A small masked image model, trained from scratch: soap at rate 0.00088, trained on regions of photos with short descriptions (Visual Genome).
Rows from block 2, named by matrix and row number. Rows with one number belong to one neuron. Each number is 500 + 40 x the weight over its row's rms, rounded and kept within 0 to 999. All counts start at 0. Numbers have three digits each. After the name is the row's rms in percent of the matrix's.
# fc1: MLP up (model.blocks.2.mlp.fc1.weight, 1024x512), inputs 171-341
# fc2: MLP down (model.blocks.2.mlp.fc2.weight, 512x1024, transposed), outputs 171-341
fc1.354 087:522492487507454421485553412473536480455458522530458522458535465535479507466512534489456503492495498487534460530573546523452447490503501515477437545494470455492451536528469515493449549397393536505498492452492497467446451555510539541524494537488467501479464491520536542570418577534440525493498468470523511512461491447452521505602468480550519472536456467534440455574553490480490532475456483520484455509567530515502501538525492455508515526481514449523519502480500582487541472472590536456410467507529474519458499526443
fc1.355 110:507552540442530514514497475550611555499462440555492477476464444543539443553573553547500468487493481593564499492492537452467529564509497522453574586514495470519529551551476468463530489587502488488493418495456452470475560462466531524514533446511495478497501533502495486541518512476487511511557452486398487454459486513519489523476510501519532533520469489496540408478508574450545501529545526519536565513416506547539523546494505514520464530565565509506444484412568566460493487502497504495515472494508620497489467518506
fc1.356 101:550490525492608499496550522512544516469505497576449465532499552478534478452512592565511544497540442481466517558498532524525525544466533528471517452495528483551477501521522504515467503480470494488493521509531440520561532548505490455470525428510383493482521566525529484521519529494542527534469443454479522559500528425485509468506466506516546483501458450520447467452503504520486424511498512528498461504491505544517548461530607564492444510499540492527498494541532509509497496449504503511430456520555443479457540468369
fc1.357 119:458504532468511510499478484513525526542556526472455563506494551473518522521463525550445485478492462582539532517540531477545427507573492542519548573509487530514556488478481590497440527531428459514488456501481477499495473415473568484546486496436484502563482563523529450474549501543506467454518526510485513528544507423433486520560501517560567519457434465475531500465534569516473481517489497462505456485416564472519491476519523579482456487507477423426548497493563475494475514482397523536493473479510526406466541557384
fc1.358 092:482497488391524516456483435426578502507536511577436468487515530500483432500501442445479479486493507521466491491450529435438570441426478529449528496482508454468462513525544523505524494498413529535439430411507426524504474494470515498459477496481492488571483477516431519578536519514487479472560541486492508536483473506439485472460512434520505535539489478470491473435450505532551489466540493460442459484487530507501464470514506520534498453484472517461531502485523526421505419498449503408462457553498467477464550510545
fc1.359 092:490455497514498475484553501528450544521527514587415505513588482456499504462508470597518517479522474553492567499533506453605472485477495597517475538419522460514460482447546397532467487419448458452539450507439536553487474514494520456553460485517445459481455505463517534426465490573495538547411537448507468522469450457534449576498481465487580505435571488484537480519447509483464478518511483482555526492506495539489537509539504478494540499580460483536495516507449536492572533512538503515481415521451538459554471588450
fc1.360 089:509546475482482481520456481509531536511476502499534509506526524517451483469507478459458469407534573514423534496505551512530500491529545454460512532468450480454507478568561481507366524515495503463500520502512434429515530539496482504501515578484382463455461474492495468466487507556501453444389518466501437487507524528473545508461464512487492515512509489555435536470465450479546497492508512452488480546378531552566498459546542512548482488480521493547538446473574521450520516488434547476599504579506472473506551487436
fc1.361 097:560518564517486479540533465503451468490542473532519550555572532525440554461464444498538501601518499498545527449481505529486542473535489473493485519471476520505407533424542446501466512460552471410541479586510487516509472456521529508520485462494331517479485439504558491475456536533525527466374549540549454540460450450548473573590491511561529553450446495550443444493528532510506542480560527472566524513554492489526477515512530516513513479529485499532490499440465519461535474506531478532365505491475556531543488558526
fc1.362 100:430466541505482485461426444525424513511491456510492491509505526400528542476491465485466540492503466456420503503496484522524452462475502488535518522508443480453560485548477464493545482551504547505484529566468516510513454497479532542532485460517507442499485565407433519536400543527591503440460479557464484536516500540478455524542500493436522523538526476570541517482497492525547457558496545540457540534472553529509478465533453480496598524507527504562456503502496470495504483457447453511577487538553482447545531459523
fc1.363 108:507490445501466452471507515466488538499495527457592476525502564536518527549533628472499510541527514483560494509591483474511522432523492515496600458476558446446525477488553479477478518557497503520468467523491543509511525521470495518541498497498548544541552492556539504560551507550556545661536551479435564481506521541518496538618505527474520490482494443418487477579478515520399510518497502566544436470510496503447514472530585578493530492560525528487481535485551537468556484491504503476506458471470512559492495474341
fc1.364 095:511472501474483501504443546474570554499488504533575442549534520498540508558524457430456491556505507531346513557508558537500497455513484419489420527521482446473489517587528509496466533484496514529467570504460422559490535444523572515499481557529473567467471525542518495575489550445494473525408542494513535457552529493579492515556498460533557518478487493457510437456481470500503482495488501437537504507502463526514486513496565450494494473459541560518442549512552468481526492503438538481469483536507511563540530539430
fc1.365 105:508510462488415463500533487489527428490438537453526433520500464485510496524480496452517489513525443440660531525578515536521504526473524463455509557457524455508464445470492462523463512479419516469544492485471546530489470524556460494532474521493519504505574427448554544568497585580497491549528515483592513554524525461503537498593503452540466518439530468519473518483488536476505479493546498502514502470474517507515488507504440509493553414436457553599486578480481527477520523440511487504494478459554522545484550438579
fc1.366 095:478440458459517507540522500505545488473477440463491515491491486526522467477575457501570502503571581441427521490496510498525475502530461462497490540482550484451501487489511505502406483534426469468462443475444469471481487544456486443533479448481421511483472519482553551425556575566505538534449491505532512505476485597517522510535504546508477472478468463491499446503544447529494530505537546486485470483563493486504489480476592525443471526512561534439441494506527507495464509537559508422468500473511490531495504488385
fc1.367 114:506510488540511509501557529501412480497543511492545453517519508532477535515502490526456486477505520540524489495484483575457575516634536484494503512441467478571490503447544517522478524445424520459536543539485476534541487486492494508582476501498483447430540494472604456506497479584542480487456476498547503582500472452473538407538475587511473490405503515555478437514509518491464526517512496529499426537480454559580486567483563553487536542421497573504429493512467479547498498502454494500442483512485497471513476512508
fc1.368 087:486481554527519469513550503542551504460558499448508504507426532466501436518490495457503565469464439447541490518430551599457484484460500513503436520480533547442417448549540461471491535444478524469544502520482528558486468506476462516477483472521462437527576538528508559561556466505512513498462507485474527486465497556484523515457448418530505477471492528526509519514509519461433465472509541531550574481545529508560533511501541396460514478578447462557506503470531467507496503418538480430469482550491585504503493485457
fc1.369 091:474449545476482557501512544469519513425528525511474460428445459490542485522518536498465504449509542484513546515557541438466510549490523496497499534501503532475520506576484481522523473588484496440528514542433469524548468542484475477479518494489515486444468477541477524477530535505499495530408549469553479531534608549539506505509515468483504533452539503512521481495527529547508495506502494509537528495453559496481498492537438408508554490548535557433511472399554526482492533519525498483569446565440473497507482546472
fc1.370 084:501511498443539527516508489467476487447530485556512533501529516492522460472471502467545474511534478505494573522477501546469533493449518539500469489490454539503509533573523472537543500551473533491483518524479507546486544551491522520523489471456457436464503510479481506527481500560529411457477510580531475623510524580500559585455504478527586508496470495486545504481508555525466510529487523542511560543514481520530479512471418501488525512531512398533496539460475557504481477504474531440531511483520473526450553526609
fc1.371 109:465485509521469486468485507558504556480533495502563525531478555578462407531457519502588479420460472467487492510513414554495502425519462486416455486461495438420489438546532480467544521572412480539474474503491503572487521523477582523476485483494465461547543607500473572542515516416531530531430509504481482436461448556512465496479516469461452488475461450502530497495497528541552556472497505492531499422582489579477584545469462423546545515500518455530524426470470512517558562559535552484529488486543479468509454516536
fc1.372 111:434566493506522465455475436465512517508541458563523503471528553463554496497485509496471489497485508414453394452556498472564558522485583421452525478533490419579474495471514563494454546485477468559533513455535545482501543431450505560512520470490552495418508521546454532496424501567480432533482497489531514549515463486554443529471471531501490488505573470530461542445501524463490478479527529474512449513381481485443449449465475493497444504520514548560441553457500483539486526441462467544434512445518471522459480495496
fc1.373 105:507466447514511466451426485490470523516487520510514562454495487488552440502486483536539486465454515466608472475533561513527451535514473378541480474472434466509497450511546549552449438477509521522474502453514496487501481586456501456451533570515576504500523455470470475446503499459499509537399583536509491581513492539526496463537483443499502485471542534484489475498457501530468477510538458499539572435426485497455475516498543475517490467487563483596547474432533484486455477538517518477581495507510545441479544442472
fc1.374 102:459524500442515472491553498446497500551466550478414473483451540499382451486382504523493556478514494533496531542589576507515436506501510491477476498547525468550513459440537551432552503484448526553501602492434552539490584478446504441513531456465573455528506458457452518497477523511494529421520555520539479538534451552555512483485498523475535535524497547515497487491531488529508489443461543471485477465477514532556495526486429439491493483488536481453491533545528512477430523462523544576501477498467495525485509500456
fc1.375 090:478473493462502449500497528504500509521515434509456548442516491488504529480553457417459521525505515509498452487391543443535501411503524519432506475544445474461492580432518556514573526457484520479520451518457489546500456488461505507488497580461510564464458500514531439617495574502506534456503543531541438506462458407568493493515502521461482549514510497444470449459475468501480523515480474460441414510504438496509489493470559502491500495451467445476537424493532516533394475503464562461525480495558555494465502419436
fc1.376 088:506476531407492486477487508552492537502522529541527534481532481493476425491485512488485506494548462444576529529570543498475543457538456423513479494527542473511474408462468488453498487486516531515464503471549479555514509533499496474506492536453476498495503525505599499538492541533495497508523497465520476505440452477523476573406498481444512525464536568444463493427527457529520464530511486502517467545548574519491455466450467506484521536509465593469482468503507444525530514534479483543491449518501508524445493540522
fc1.377 089:467451503529536543467515472515519484478454512511452526517516569568477668450496537465511503540540501495476481500583516506481554532461528525488499444523484504409499488481498524517515476420407553503531498485464441459484504532422513508512472553472561503475521479457485526491521502446503447522507499545535453523511513611484527488464511573466466566580445523446475566544521533501551500539478467519490501503588384514488528470514507504488531468476510490529448515472534470493448519540537454563450503525537505531411480514563
fc1.378 092:492520517543524467484497522565525503464498512521448522532533578523465543560484582484499463490526487535557470497542572520524492511414554421457462466489538435482482526538524494501461501447407537547513542537439482448420546527461511507527499474462490459469493428473477535529520502410492442473557479500485447421443503550490452504488562549500488530500449523512459488575523459486492513528466455509533591518505503483426512512520540574474486518453563505549418517456474509540460551519481459485482524488523531466493498574412
fc1.379 088:519511454498435485543503498555519480480498501486452546560540414507529538447566487430546493498447565531556542521508449503509509511513498483488502548526552466426483501571541502493570514537430463523472504508481467473492469523474525482490438536454502488423516528489435488590486562512523462606521497522569469543405524525542514516548546483498517499447492494436523445465495518484555560551545520484517589507427517479433518482483425526483521449509506496455501530453496512441483509510459531397506445483467534496497491513512
fc1.380 094:484479490568488468483472469453534515494537488519536514427477559565407486461513474515499510492519465527557499469498501502448519434494502535481509461435480473449517503485546511500491461521509461558482406476539505460489505529463461468486489447537383583532513512557488539516478562503508475465474476474602511479548479379484509414539473476549485546502563488466464418471499470499506493466497465511431512485604466462501468524507558531564495478538505572488496490606504511511555488469484463432522503516482509509495482421481
fc1.381 093:508418510490554495440578498505519508551565474516437475437486493534510599481436535482493473521543535462491517506517523494422533551463495548514560477512499510409489511462523464527497487520427500482586502526476490506476528464488580507508523532522377545488509527368508497530516560553542487513437561473502499541482517480533531508532454448509455468534493441481464502530566493480480465501539510518455471541441502469500538500532583545485512508577522491518490532524508516499473549525432433548478477543521507470505478526413
fc1.382 069:478493512533431497473493509483438459557475502433446527463473429549424491513540482484527503540503495474515482469420504425485571502519493503555433508483392517438459508466483505523544487472420508445469503437522539468488556395425563483540502489477500528447478522440492481484481471523509502483507564570486464495485496550511535519508514478516491476548473473571535478470455489518555450475448466443463476494446579518507517439483352447457501541511377460528487493529530488499492481516462509458561518530473474454497512497454
fc1.383 101:476452452428459475491536453487495446524524540461484475470491466520462492456418526505518506456482415481468502543539475519496531532514487493501505574532501505437467499473490540488525462457457530537522495479507484542464510549531575532528488558508551478465548465403466481551546492513521466475447610615494457524489464589501531539492455489461495531486482546516506592558485490576491485516491452451484542509547474478534465528480520445475516467468454476465526507498453477458508472493473534427603588550517535453483498459534
fc1.384 068:488507477472449502458522462494486448563437514430470469443495514539457517518454506487574482446445474509509437533435466452482514533550447547540454564508447479468466473453494491522456473429393462512507474418512499475468495367452517472512513518450553499472482521462485491458485464471489477476545569566472516517494470529478448504503460530483456536526416467556496484442490469480561459477450519440448514519442530493473468491475335466492532514496482477480494576527515467511514502447447461542493437491468492473471492491557
fc1.385 119:535484491485506550547416507503506482540486436469415522488557504446515521542506524466517498516457520498490515457503510441611499573494474513547505563528487427496456463523543447492572528483443438458548521488478501515440533512475502467506586486516496522493530540489424500507411495478495456487582581521477506524428448517467463521518419489487577538548448445506552528469467494456353472483481542441466523487435527434446475566476604469574504542484535518505558425578503540504610429520507450535550381588511567465538534487434
fc1.386 108:492445544401463520573504442457580492478548449464493502444479477509514482442494540521544534504490508487473553491498502456496461512495475483498509439566567553451518463511514513525548503613551516544534481538544459558503498554491441490451515446496525512533488509481542463513523502438544488497493483457501503445506529462488520467505507466418523515580538507488546506484539501461446510467470449499461519400569486435530555522533592489440440431446515498472494500557508496512474525491478492419548491520463517457493471504555
fc1.387 108:479546525499550466473462517489499523495540493483470529475464505503441465444512427410563513520514459474575504503558513599401568480547517535479529422489541487511551566463496539585486520475546465511477441482506457434476471470447550502510532513530408506561473468553437459557544520490482490561439630490412511484508509504468508566570509494490400510462568555523514497524494485480509452528497511515539546511511518537568532508520427520455495571554528513430477519512466494535502479520484477547503497550495523516437507473557
fc1.388 092:571472459519503560512473499466549526517477537522452487517510536530497578508466560476476478530503510596459507527540439513463531547486462402530483546495487500510485456470538585573449525390478489540534483540490477532476517531488494472511474547489532499483552467497546498577413521507506496486589551494499459473485551453464545437563473464503496578560491470479485451571568491536483488501529529496459439522573541437558560505462452555488498451447439524471404520490582526496479494536503530483406531512557546570467467511536
fc1.389 101:525475421534577479494516499454485479623574505489426513527539542487513529517487490564570499504461497481550447507487547524543470518544496502503476463564558462456481482514498442495465511540511477455488574501465490492488526550523471566555493486416520534480470529581527469525450409435489488514478543514498471464488455562464471472489475479520470481437472485530486458440441511498533452463483550493483493435443481481591542551505554556504470445453451551505511496537548547492499438467516549463549473623541507536473473459528
fc1.390 108:473440543528419526501542456442450498592520523473490543455572493476494553469523457448507518568534519439505424528455464556449480555570533583486551471476502485490565534549438542504518533460466500465507451522462564464523481508523468529537519463445429525484524497544465425556482552541525484458570505475582481522563424361536524489531522551485454553469439515508472475463480488483485488517452546468508431478618496472531465512555551543492486496454536520482468494476427439538513465464534505474506539486464492501529536440435
fc1.391 105:475414571494495534553477515483517482440532538545406491503508534434483536426473409531521566465511509584426494503533482476531426520483515508501445538544477473474521533573487476512491497480581519449495488574475476534472530439516507443520529532456520457466506525545484503535467519514496466474439465474500421479472489574499520558460510524514542521502495497566468588453476468530501489541519490493467561491563508526605475519506435519508508497514491578483413505496557541470483515532505505518411493472499494500480522516510
fc1.392 105:510491499545485486517498452458437503543516500510479509486473519471466472524474547521498479488539495526530555506552478496521475476550453488536461483537531500547510494573441579459492508491454525511503450514563516491496486593458536476544469420551588511470483496504517528482516538441479482498550558566467488555524481455547494497480546533519529507423480497404459541491480474464509450468449499476504543503545444508562546484501485533486497532478519409559474529504498510496502532485496464451467461494465592506466512576494
fc1.393 082:500517457525552474518487459494508521613416510481480525457503487453478500540457503455515535541515478536473510475486478535470516567487471468481502479475489439475560499511555489518507515393480510482462563485520503582532445484505540555512457529492551503482461505463571586548472586477480476484440553532512510506487447585543436530550443496523544525570498486562529473520524502490529546541530509480480489486517508519466570470477532522536490521460488523505476524504549568552519499434513492374438496571454453545546478473593
fc2.354 086:491499488502459501483496526414488500496437474371458514578506474438509423498450420501492552527458517597418480457506469428487538559549456464420540427494484453531496499469470494528356493441438480482497534491539524529475484514505480490498387483513466562535557491414429518409439562525572521509437538526480499512475532435544494507494474459568486504526524473443476496495453528492538499531556463520424389541412487439464489513513458500558491483509554422460433536506493447510462498529529513552567525479518556571527519494507
fc2.355 102:535462541523503491517500570534521447481453532447544551549513556527577514500492526535475550511506511458461487425524514467510503492448378478443449572441514498472529600478492520561493494486513535454421456526523561494535419479594447508453431530541506500405526526469531508568527558477515527536511438574494469513529515483448454475519465507485516550517506500457463509481556529506459567537535460483537514502486497475499504467465505449506503495471488520449489476475472543487513476478497481535508519459460467486473488502505
fc2.356 102:554497497504456435502514600517513453457490468425528523496471521512537563480488414524481498482496469524527418485471458466502509530524506505488496435495456536524515518547437435456500518413453503560488482504514551522481494486483494500486538474558601451522552566462490518585443464476495521460521445532501458515502425478522510511484484465473483498520487470492521492537495483414504522531469456505470576520496486486552401458468478474492487459555506532518492516497510504590590512581505471523506515509461592497563434572570
fc2.357 108:461521463486456513485488511478496472479470463494504504477467467540534472470512517578513464548468486501592456545436467464502518453468485485477517456523491484438476490468545440512565535490450516480505463440481526379495494514568476474447510454423522510511500518522527521492390526437523510468571544503511501544542518499467530481505435474524440489502549505446505552466510529501520503451467452553455576564556477446468479515468560559412511437520405527555534414456512504535471493494534530474538510470442524519484485514514
fc2.358 089:537554466525468577544489472613471458537522486516517494558515517558504508447583501457531526520489481548552442536537503585564498566459481568514419483487487470511550463391500482489514492585495449430465501519476489465464538481501488507472527461498466478572460524530575538532505483570510486489476470494508555452454551537537459532480517503516544453485558520525519499509540527490499432543472485496541450485526455500497422530438497419537494525509526424558486532526470539520512494362486514454504513534512522449522446513485
fc2.359 088:429449505477536506460423541461604438496547550501480430465476455488536489509502510451532479495524463471525485490454496408400553503507461479444521467532519456426508481453489526460513489507498475531524540508440523569462463499502470546511511461509609518593566484434490450480544456460471453529569449517576422502523502477495524471531531514477464542560409478508470497492474549479583460452433474531532497496462558503522464479505543598541528534488505479464461450532465462510539535498517546449506448429465523477519521526565
fc2.360 096:578509508485569615482514444490572490475472527505482492554466508505478565541488502517470504442516512606522571540511461561506492487485470496565512495489495440487509511442451456530606513435557496446443538554473592474554501474530499549420499422496541497472520532466521562504547455392468494377457460549453504499447534483491493451465471451459490519471541484396507534495525460507438512504528460504511541479575434526481491506434454413499527552537589503509482477391469496521544502549495492443510498510488511552461474557462
fc2.361 102:483435538459551528493513550488500468510541468536529534530425463459521384476507477519496452507437538538455447521480510520460535509509477557505519494532502479527438508449412573417560556521423481513539557486510543553490560554464511460569571561470606454492476548495469507480485531462508493514481496485587521542490462594522529512529492452491506529525496411535464523508478563473591401409512490483494431421532443508504462480516576558481475439538531494471437435530459493491459475420588474399559495462500479460481511519504
fc2.362 088:470530508577561489515492529465467524435505498467530509479531475579437500525526545518449498489520523405515514504538512518427522477556552424510449513509552499591483473534506508446431551445514505484575467493484487474455496550506544527510564521541511529500522488516512514442503495495505469355549504438471504544528481441457523481494525487468489495508487473462495538538479533496558502548493485481523532466460430552497514497520622574503449606428498463539455493466504526559480517552496542463440501499434419570515575515545
fc2.363 146:507487498524580531482517522550477559519462537560448474537495491487586498478546442515531489496501489489487459490512501469412568465508515532508526525470519528561496558415528422495510501496454523506465504523469449586515459664508537465496455528542498457473391490464529463428442499582519449454574474578543454475479440501536530507479515489483534499542481507542535490444481477474497536512531490534496580433510571413482534509450494599508510506532400517520572520522517507551471534508495458518566499495507394512563559490552
fc2.364 099:480478480431509562465492481458554487525480465489564496545482471498480633443497511491491465493502529590585501568444485569550449538500507543505523565488543405460493502485587435502540545590450487488490463465432607406492470512450456484493488493499512452535470496465478459588482559481512484430460446476495449541498487451499466522469446506492477464537548543454476571491474474511471500505549497507522503510521488424529498472541465518485500557544515492538534475476444520484497525536490520470456520498495460426493520495488
fc2.365 102:490502549505535473516517473524523548497451493475534508455530538535519508484538555475522447504514505546545466551446538443489558495534462569462567564552472569431497551497512500504459475466388517563467530489483512517467456506428492528472615533494440519587481496507514461435507585439503491541451483555551512559453492443502548531573456565506478464492429554447470524512531517468570481488464482494453503475532406468504533529550526509549584497500450479429468490477503508550462502494461502445507511550465502487513399516430
fc2.366 104:510545484504488543501497509549398438503455538461505511555443480474463559463576492493522518509468560602418527545483442519486455611515500443476468532524499468530432483479504457567548501460563514509481580444472521599484491511505446492479505624500519421536564545480492480592539508500458562558477497434473522541534503446496442476533493502522486462529514501545475433514493533557548464429499533525530460532580453498493462512493489546545494470539597515527524484586465508490543523485523579494536530491518542570540475468600
fc2.367 103:508486521488428518492549476460518486501572462515461526573433543472484493520564483576484519505486477620493452418499525525477495526510556478612525556542467520431482465548603534479510501436425483569493494480556499467509466479535519494521519460517573539518528476519522476495552462501492492391463523452563471511453426479486486497538527527462475531507483463552493492525491488479476560433457465525521497490567515511527434517478453546450514440451495556468528589440482458491537553476534550538457492534509477551552487558502
fc2.368 102:533555507525491466515452484465547578431446506505479473445496507495457557502560474475537511504495475488549523470483472469503486454500514501465485428499442508658492541515506492494467496435473498534528494470507449400501498469473478616514523516553540450496485519492460508492520521391528429445524547474512501541521445462478559565538527536492492455461509504428576517468455468542505535533510485492451471530518476470542484519498442479501509472504484572498525439462497462474539478527524490489432518530505514468449553518532
fc2.369 090:504482488431545526549498527549466455537440503381457560566481517538489456461548456492562499519531504552462484444510520589545499533505498506491519482498521492551545518498530530431518499404583518485516545511571448592490525508527489529523533529537518517476500506487492444432522535480457582523542370472465504498501589552517492509490490497538569492540503523505510432499474475507515492517529498502503497548523468500494514466470552545481493470523549475486408498531479530510521473509450462454573526490507444535519453511509
fc2.370 087:565494491492549500493519518555440474547487500470442462517477568486490529487546540503581452500535436573481474488541526538580530472510487561446427498563435537492490469464535452480456483507580448562485545488514558532519529448494532630508521497523509537492479491643543512526529538471460578509503441424490486510536546502522477481505486539462494488535567465530528445567505508529531450522512515454530520516542479563525519487500509436467471487538505530527455578570508484480560494516417507543526501530483461533548460497459
fc2.371 103:520488521531490485485459506480531437463480484513500514586523492450515616421472537555472522525521546518613580500455497438553523429473506490577497458536509453412447515546559482524466514498499515486503489502431553482498477506497556527521521468464555368529517423480442483548425476517550578512528498476417472486507474485550466483510486530487473554472476482476444558463470473522451475502520456491475506502548485540567476463514490542508557466520447623485593522510487521539537524520560520453519443539519580451486546514468
fc2.372 093:466486543497477481453496518487564524518479514453549501617525518571487547508467519408489433545501522463605533490542496421449497479506526454486545467503533530503475509557489450466541452526510474607455557524504516480512483455493449496533473474448561532490466449489477554505438485380512521486586488432469483533486560503489553499513516552459474498429432516528576515482512433500551559460496492442513463480599529468483553454554490452508570440554519414491513442501504472488468504522411523514504425460456487448503520522446
fc2.373 103:569496507545450536493499460438606565487570571470486448551532535481544554515510463544437531491520576543491479551481457501447473559478480594404473511424584602502551534432423493560560493557530484397516506554434494508484490500546410501468454452565496532483512546541581573544520539485567494535494454466516493466509475451464432546491483514537514491512484501408561475568548489505504501511481541529499489464535525508426487523473480454536482560490515515464514486543478486551502545425463474591449524447479509548458437502444
fc2.374 083:470504547496495490551492505547520488433464524558531458536493513543526542534530515460507533469481467484493440451543435532512506508458550464466472426468482507527524568544481494483517490496441486519566491528495442495523456442547458476497532526560433521508494461476553466440526423467550478511502487468513473573518546492539563541433471532557483459436421480460502520463435450516467483511552428522502499548502426536445543491533546503506531452487490469495406394448493506523526472537475464463473470524525450423499488509529
fc2.375 088:424543431550568532535425428514438505501520463506520493441481530454440464500545506484482470552448509516583466514507393474543520533481481553537383514468500440546538506501457513448502526593577501541529496524580552489477479469487518482498547503439537491535489533486440416524464491557486528456468404531565595451527429539464520511499487466473532477488533490499553511452494508444514478476509506460514589488473435462505435523491500502526442434439553383467458503521500446478445514529531496466481458483494554453463466558498
fc2.376 084:535486460609466461521490520435486525469494494537498465477487467483492560514535577519526511480503473498497573480491501504461446416531526487448507488472515529508561493525532558519520488523469481470492509460353543535440569581521557494537475476440552525459507528441429504426471548486448478473509508544495489513513498518548524484460503542494534527390438497543476483598483486517558549501431495518491506491412473437492508501526522502466509448506444507448502527452523442463414533479453457451520480500494541517479548551477
fc2.377 093:478455473527498474499503471480476486514517521495521462541463537553557431534502482420527446501465445454447468415543556575452478472549511432455453510473463542568475484542479506492419496613578481535507433554495507520490502487519551488475518418542481536506508457504535495448534560486569569557489555518436536435461481440473527541506538459480522498497545437520532497553507489497472482465492553520530504440411524460574447498493528553506449462480485493468530534451515468480485475466541497503558541465550401519525510546443
fc2.378 094:462475502489465478512498529487522463427520436515547467532435514510543446471494500470483443497556457478373497442492532494462439481524485421450498454513483514601530504549474511520514504480516516481513410464523522534474492489573526425492506542509484562498521497469472455487487544525465517511453547449479579551512383495495551502535473419496502555446524467473592525487476483509479592517502529536516528475471414498551426502519497585538521478510449514498466457513510503395505475480529507498583511501527515551504540574504
fc2.379 083:478477486456578569502529582496437503555448496436494454562544503560443458522487462480639533499493482536519483435529474565512490532500438614534420566503447491464483519445620502442455452479535473513511489489510484562524536467546541610451565459511487456518576544599522518497468545504544581488510432457464494457526514464541485488568550517490522437581469522469556462516534539461489500496446486485495493498530493491538542453508443532475484476494483445496518452520469576513507484534471522536449540532510461531491560478435
fc2.380 093:507539484498480498477521490516400429514526458502534478525513486535490372486614440458482521511513457494459435570478490498561542541482484516536550481572506495434491453461493512471543467533459496529467512508487473462487466486507490457422565518533541488528456527481525472497452427578502496522415517515427484518470538552487512542573461532509490505598502509552516482504476477515475476483425482511502530526522497565515502432488476507535559515553492554481491501438507551500502525498526490462500488501529507556466475469571
fc2.381 105:441522485506451474471420514524460474433454501491497524557486451545527377500549512442482468495490480509479514531553492477461513521500545477472473579512467465626485478548516484436543506422566481444490526505543540553520475593531476456503533538500665492502498483503530479414512441481394556531526493537501498487492514535518465479467498508526443503559474499499484485525513529532476459512468490481460557457510460520501483473505579547524498508489435533471523393462453541517543483527549514360542523525497459506500512527563
fc2.382 074:550538488521420548525539484561512536517507486578457496515547484448553479493539514518546478484539495460475479527522497502508485563476523439552544533537527524501559521541490596501487483528509473627486532532533533598524514506499533515470503594579473526496501532569574553466485505560569499430467445601406462549561448514531482511449519538503572487466490511502502516531538501446476521511480510505531575615508483450560449512478426558506518568546569509543472554547542436499533514440539534447480489499542482454506570535502
fc2.383 101:468544483545523486507480553461478532437440529464487520493483506528517528494502515439492494517516510505489459525539458496568510442510536510473476480517443506556475440588452494509487554525516484471454571435484546481479480473459463486492544463474430475561540443610490476440493455520552506527485516515531509579484498425497487461486481506469511486465508475493536597439468482475426513487496461468494452473609486522481566494504497572489523496433549465532484528433460485475403527507558507537456469502560480547536511422436
fc2.384 080:542510512522488562475508544487479505574450521481523507494533537495524455503458569512522480494508505498492515527528460544568509597494531455533560498545515487490562515538426570484505505549512486584502588530556542550523525488516554492498503575519482570562572506591544517540547540578514571545394452580435552517522464543493452506465511514505545504536532530509512461541521537476496556512480499495549459628500468524542483532511412495524510550517582466549493568574533463481565504445514502540506495541540487496514508517525
fc2.385 140:473482477511542479515498492508536527472528474541482513523510545487528441476518478488486530494466475510484505474536488462592531548480499535530447429506495483476487512465521520527580532480478485530485474540456505565492536532520547470520415514517524504444486416504521496525510530560597511477512497535487505539465505535420451518491489521502496549550513475460605519500468505474466483510589548508502582506464505509418573435538531524528531587495479423485500472530505448558484546508480529550435458474379451523489575552511
fc2.386 109:499495500481448549531448579483419515448486449445529471492499453493454511531599540521470533492504521474376528574521445512498471527517525483512445515569560515559514457506396518475538530483529487460489534514426529513492544419497501516485552504476378528435500478542421501537539469610415504483483483462424489488530611551499510494431523510496470512479469525505480538527454491540532498517454553541495440589491502575498545527558417484474455527529549474540513598441457509512510486510541514444518510459528469580514478455503
fc2.387 106:491497517518453476504504505490497485415613494523502451581544488471546460500505405530516464515461505490562474458463568537549521478515511485541528477518517464457442464470457537433470493386466475523465540490468481444483484459452548543487585500453538513525522534498600491526497548498519521418523419552535490523464550406522509477504483460551497510460492529535564451538491488547563503471495489469467423480556476584550440536530557444514556497460441563515486466416501510440497463423545507506552517495540402467543542476375
fc2.388 090:491486483513443533462532462491453455504518466482481442566566432488551497552438462549552483491486531529422569462517530505472504474482524514475534508505458475489580555500493500515411442496534527481541506518503520520492510491516576499465439440598494519505464467478575472422450545534519536584451542561560534509497462406533523554469424496451540503470491514500539530505461464524432574467524418492471512513411498430491466565553486501491504460562554509445562525495487486508528476448461473519616513538542576452499525490409
fc2.389 093:536523531524584574503499510480449512395484480469491441478530526487526513483466457510467498471421459475518468556498441520553410516498524482505501447516497515474501555500536497492513539451526511506452518580488540450495565501512532487437509417517400494483476548404546586492562457482516477524536473462448468550493483408514495496476470523489556568530508532440473544507490506511501551518448436484448481534512532519531528468497423544527518534549470531545489452460538488508594496474511479506476548482477491448500518498425
fc2.390 106:514463460532544530513461462488485492441523534503478501541542498459482416524511472478482491514477518428483489531483551478557488511497511481523487576557472481452508453548496458405489527521483494486528531492566447446497479501457469498514492570559553526452494447492457501465522605449478538565451469509578552525532497558511456544500476555525493543510518560530488520451479526526518560488463491517481453509455514452551432501525479488518423457460500491468454469428458457471439539494481497525488462556467520474524425472536
fc2.391 099:499546474503563518549497611488458590567505488489393528449484482599519424513508484442516470508529439431491527496487517450540512507509490472393465562551492522518511491513553536460522484537487519489517485489500481496509510609578514458561537497493428517494506484431532446493514501482529498466619524483536470511467530469489537473475547503494511488477487519502449503456491604552566514493446429463550515501492478523411541493525550476473553480504458453539432491582517574552504535574475491523576493510553463523492551473473
fc2.392 102:530510498541422508492536431527482447467483562478467494558531478465445572513524556473518528546431493521396515507530504529474544483497550506499431505501507479458465567495489516475488499569637528527446494490493573577487470341547503551490523480469464533445495477537508494616520467485518561548534430454526473488474492512521408547503511498478478519578461518540505522537524514484447480493520559552505484533494549574517479524512434402485486543543474482507507500528482477474514518468480499538506499520479409541493500555466
fc2.393 079:465508488448452465461527511459526531434482510484477522546524522546448489474440488515464488510516471485542485483524459471409438461537512513472535556476466544474469432505495468543406504541463463518519572525441471482506479524480517555463539459527432526421492488510420562389470524464584504488551556517473497479506516430464529508561456525479447504394521513505563561482536515533509521516516384477516529531465504455485488448507462509497480488482515487494450433477482511512440517520438517519471494516518534424472504488418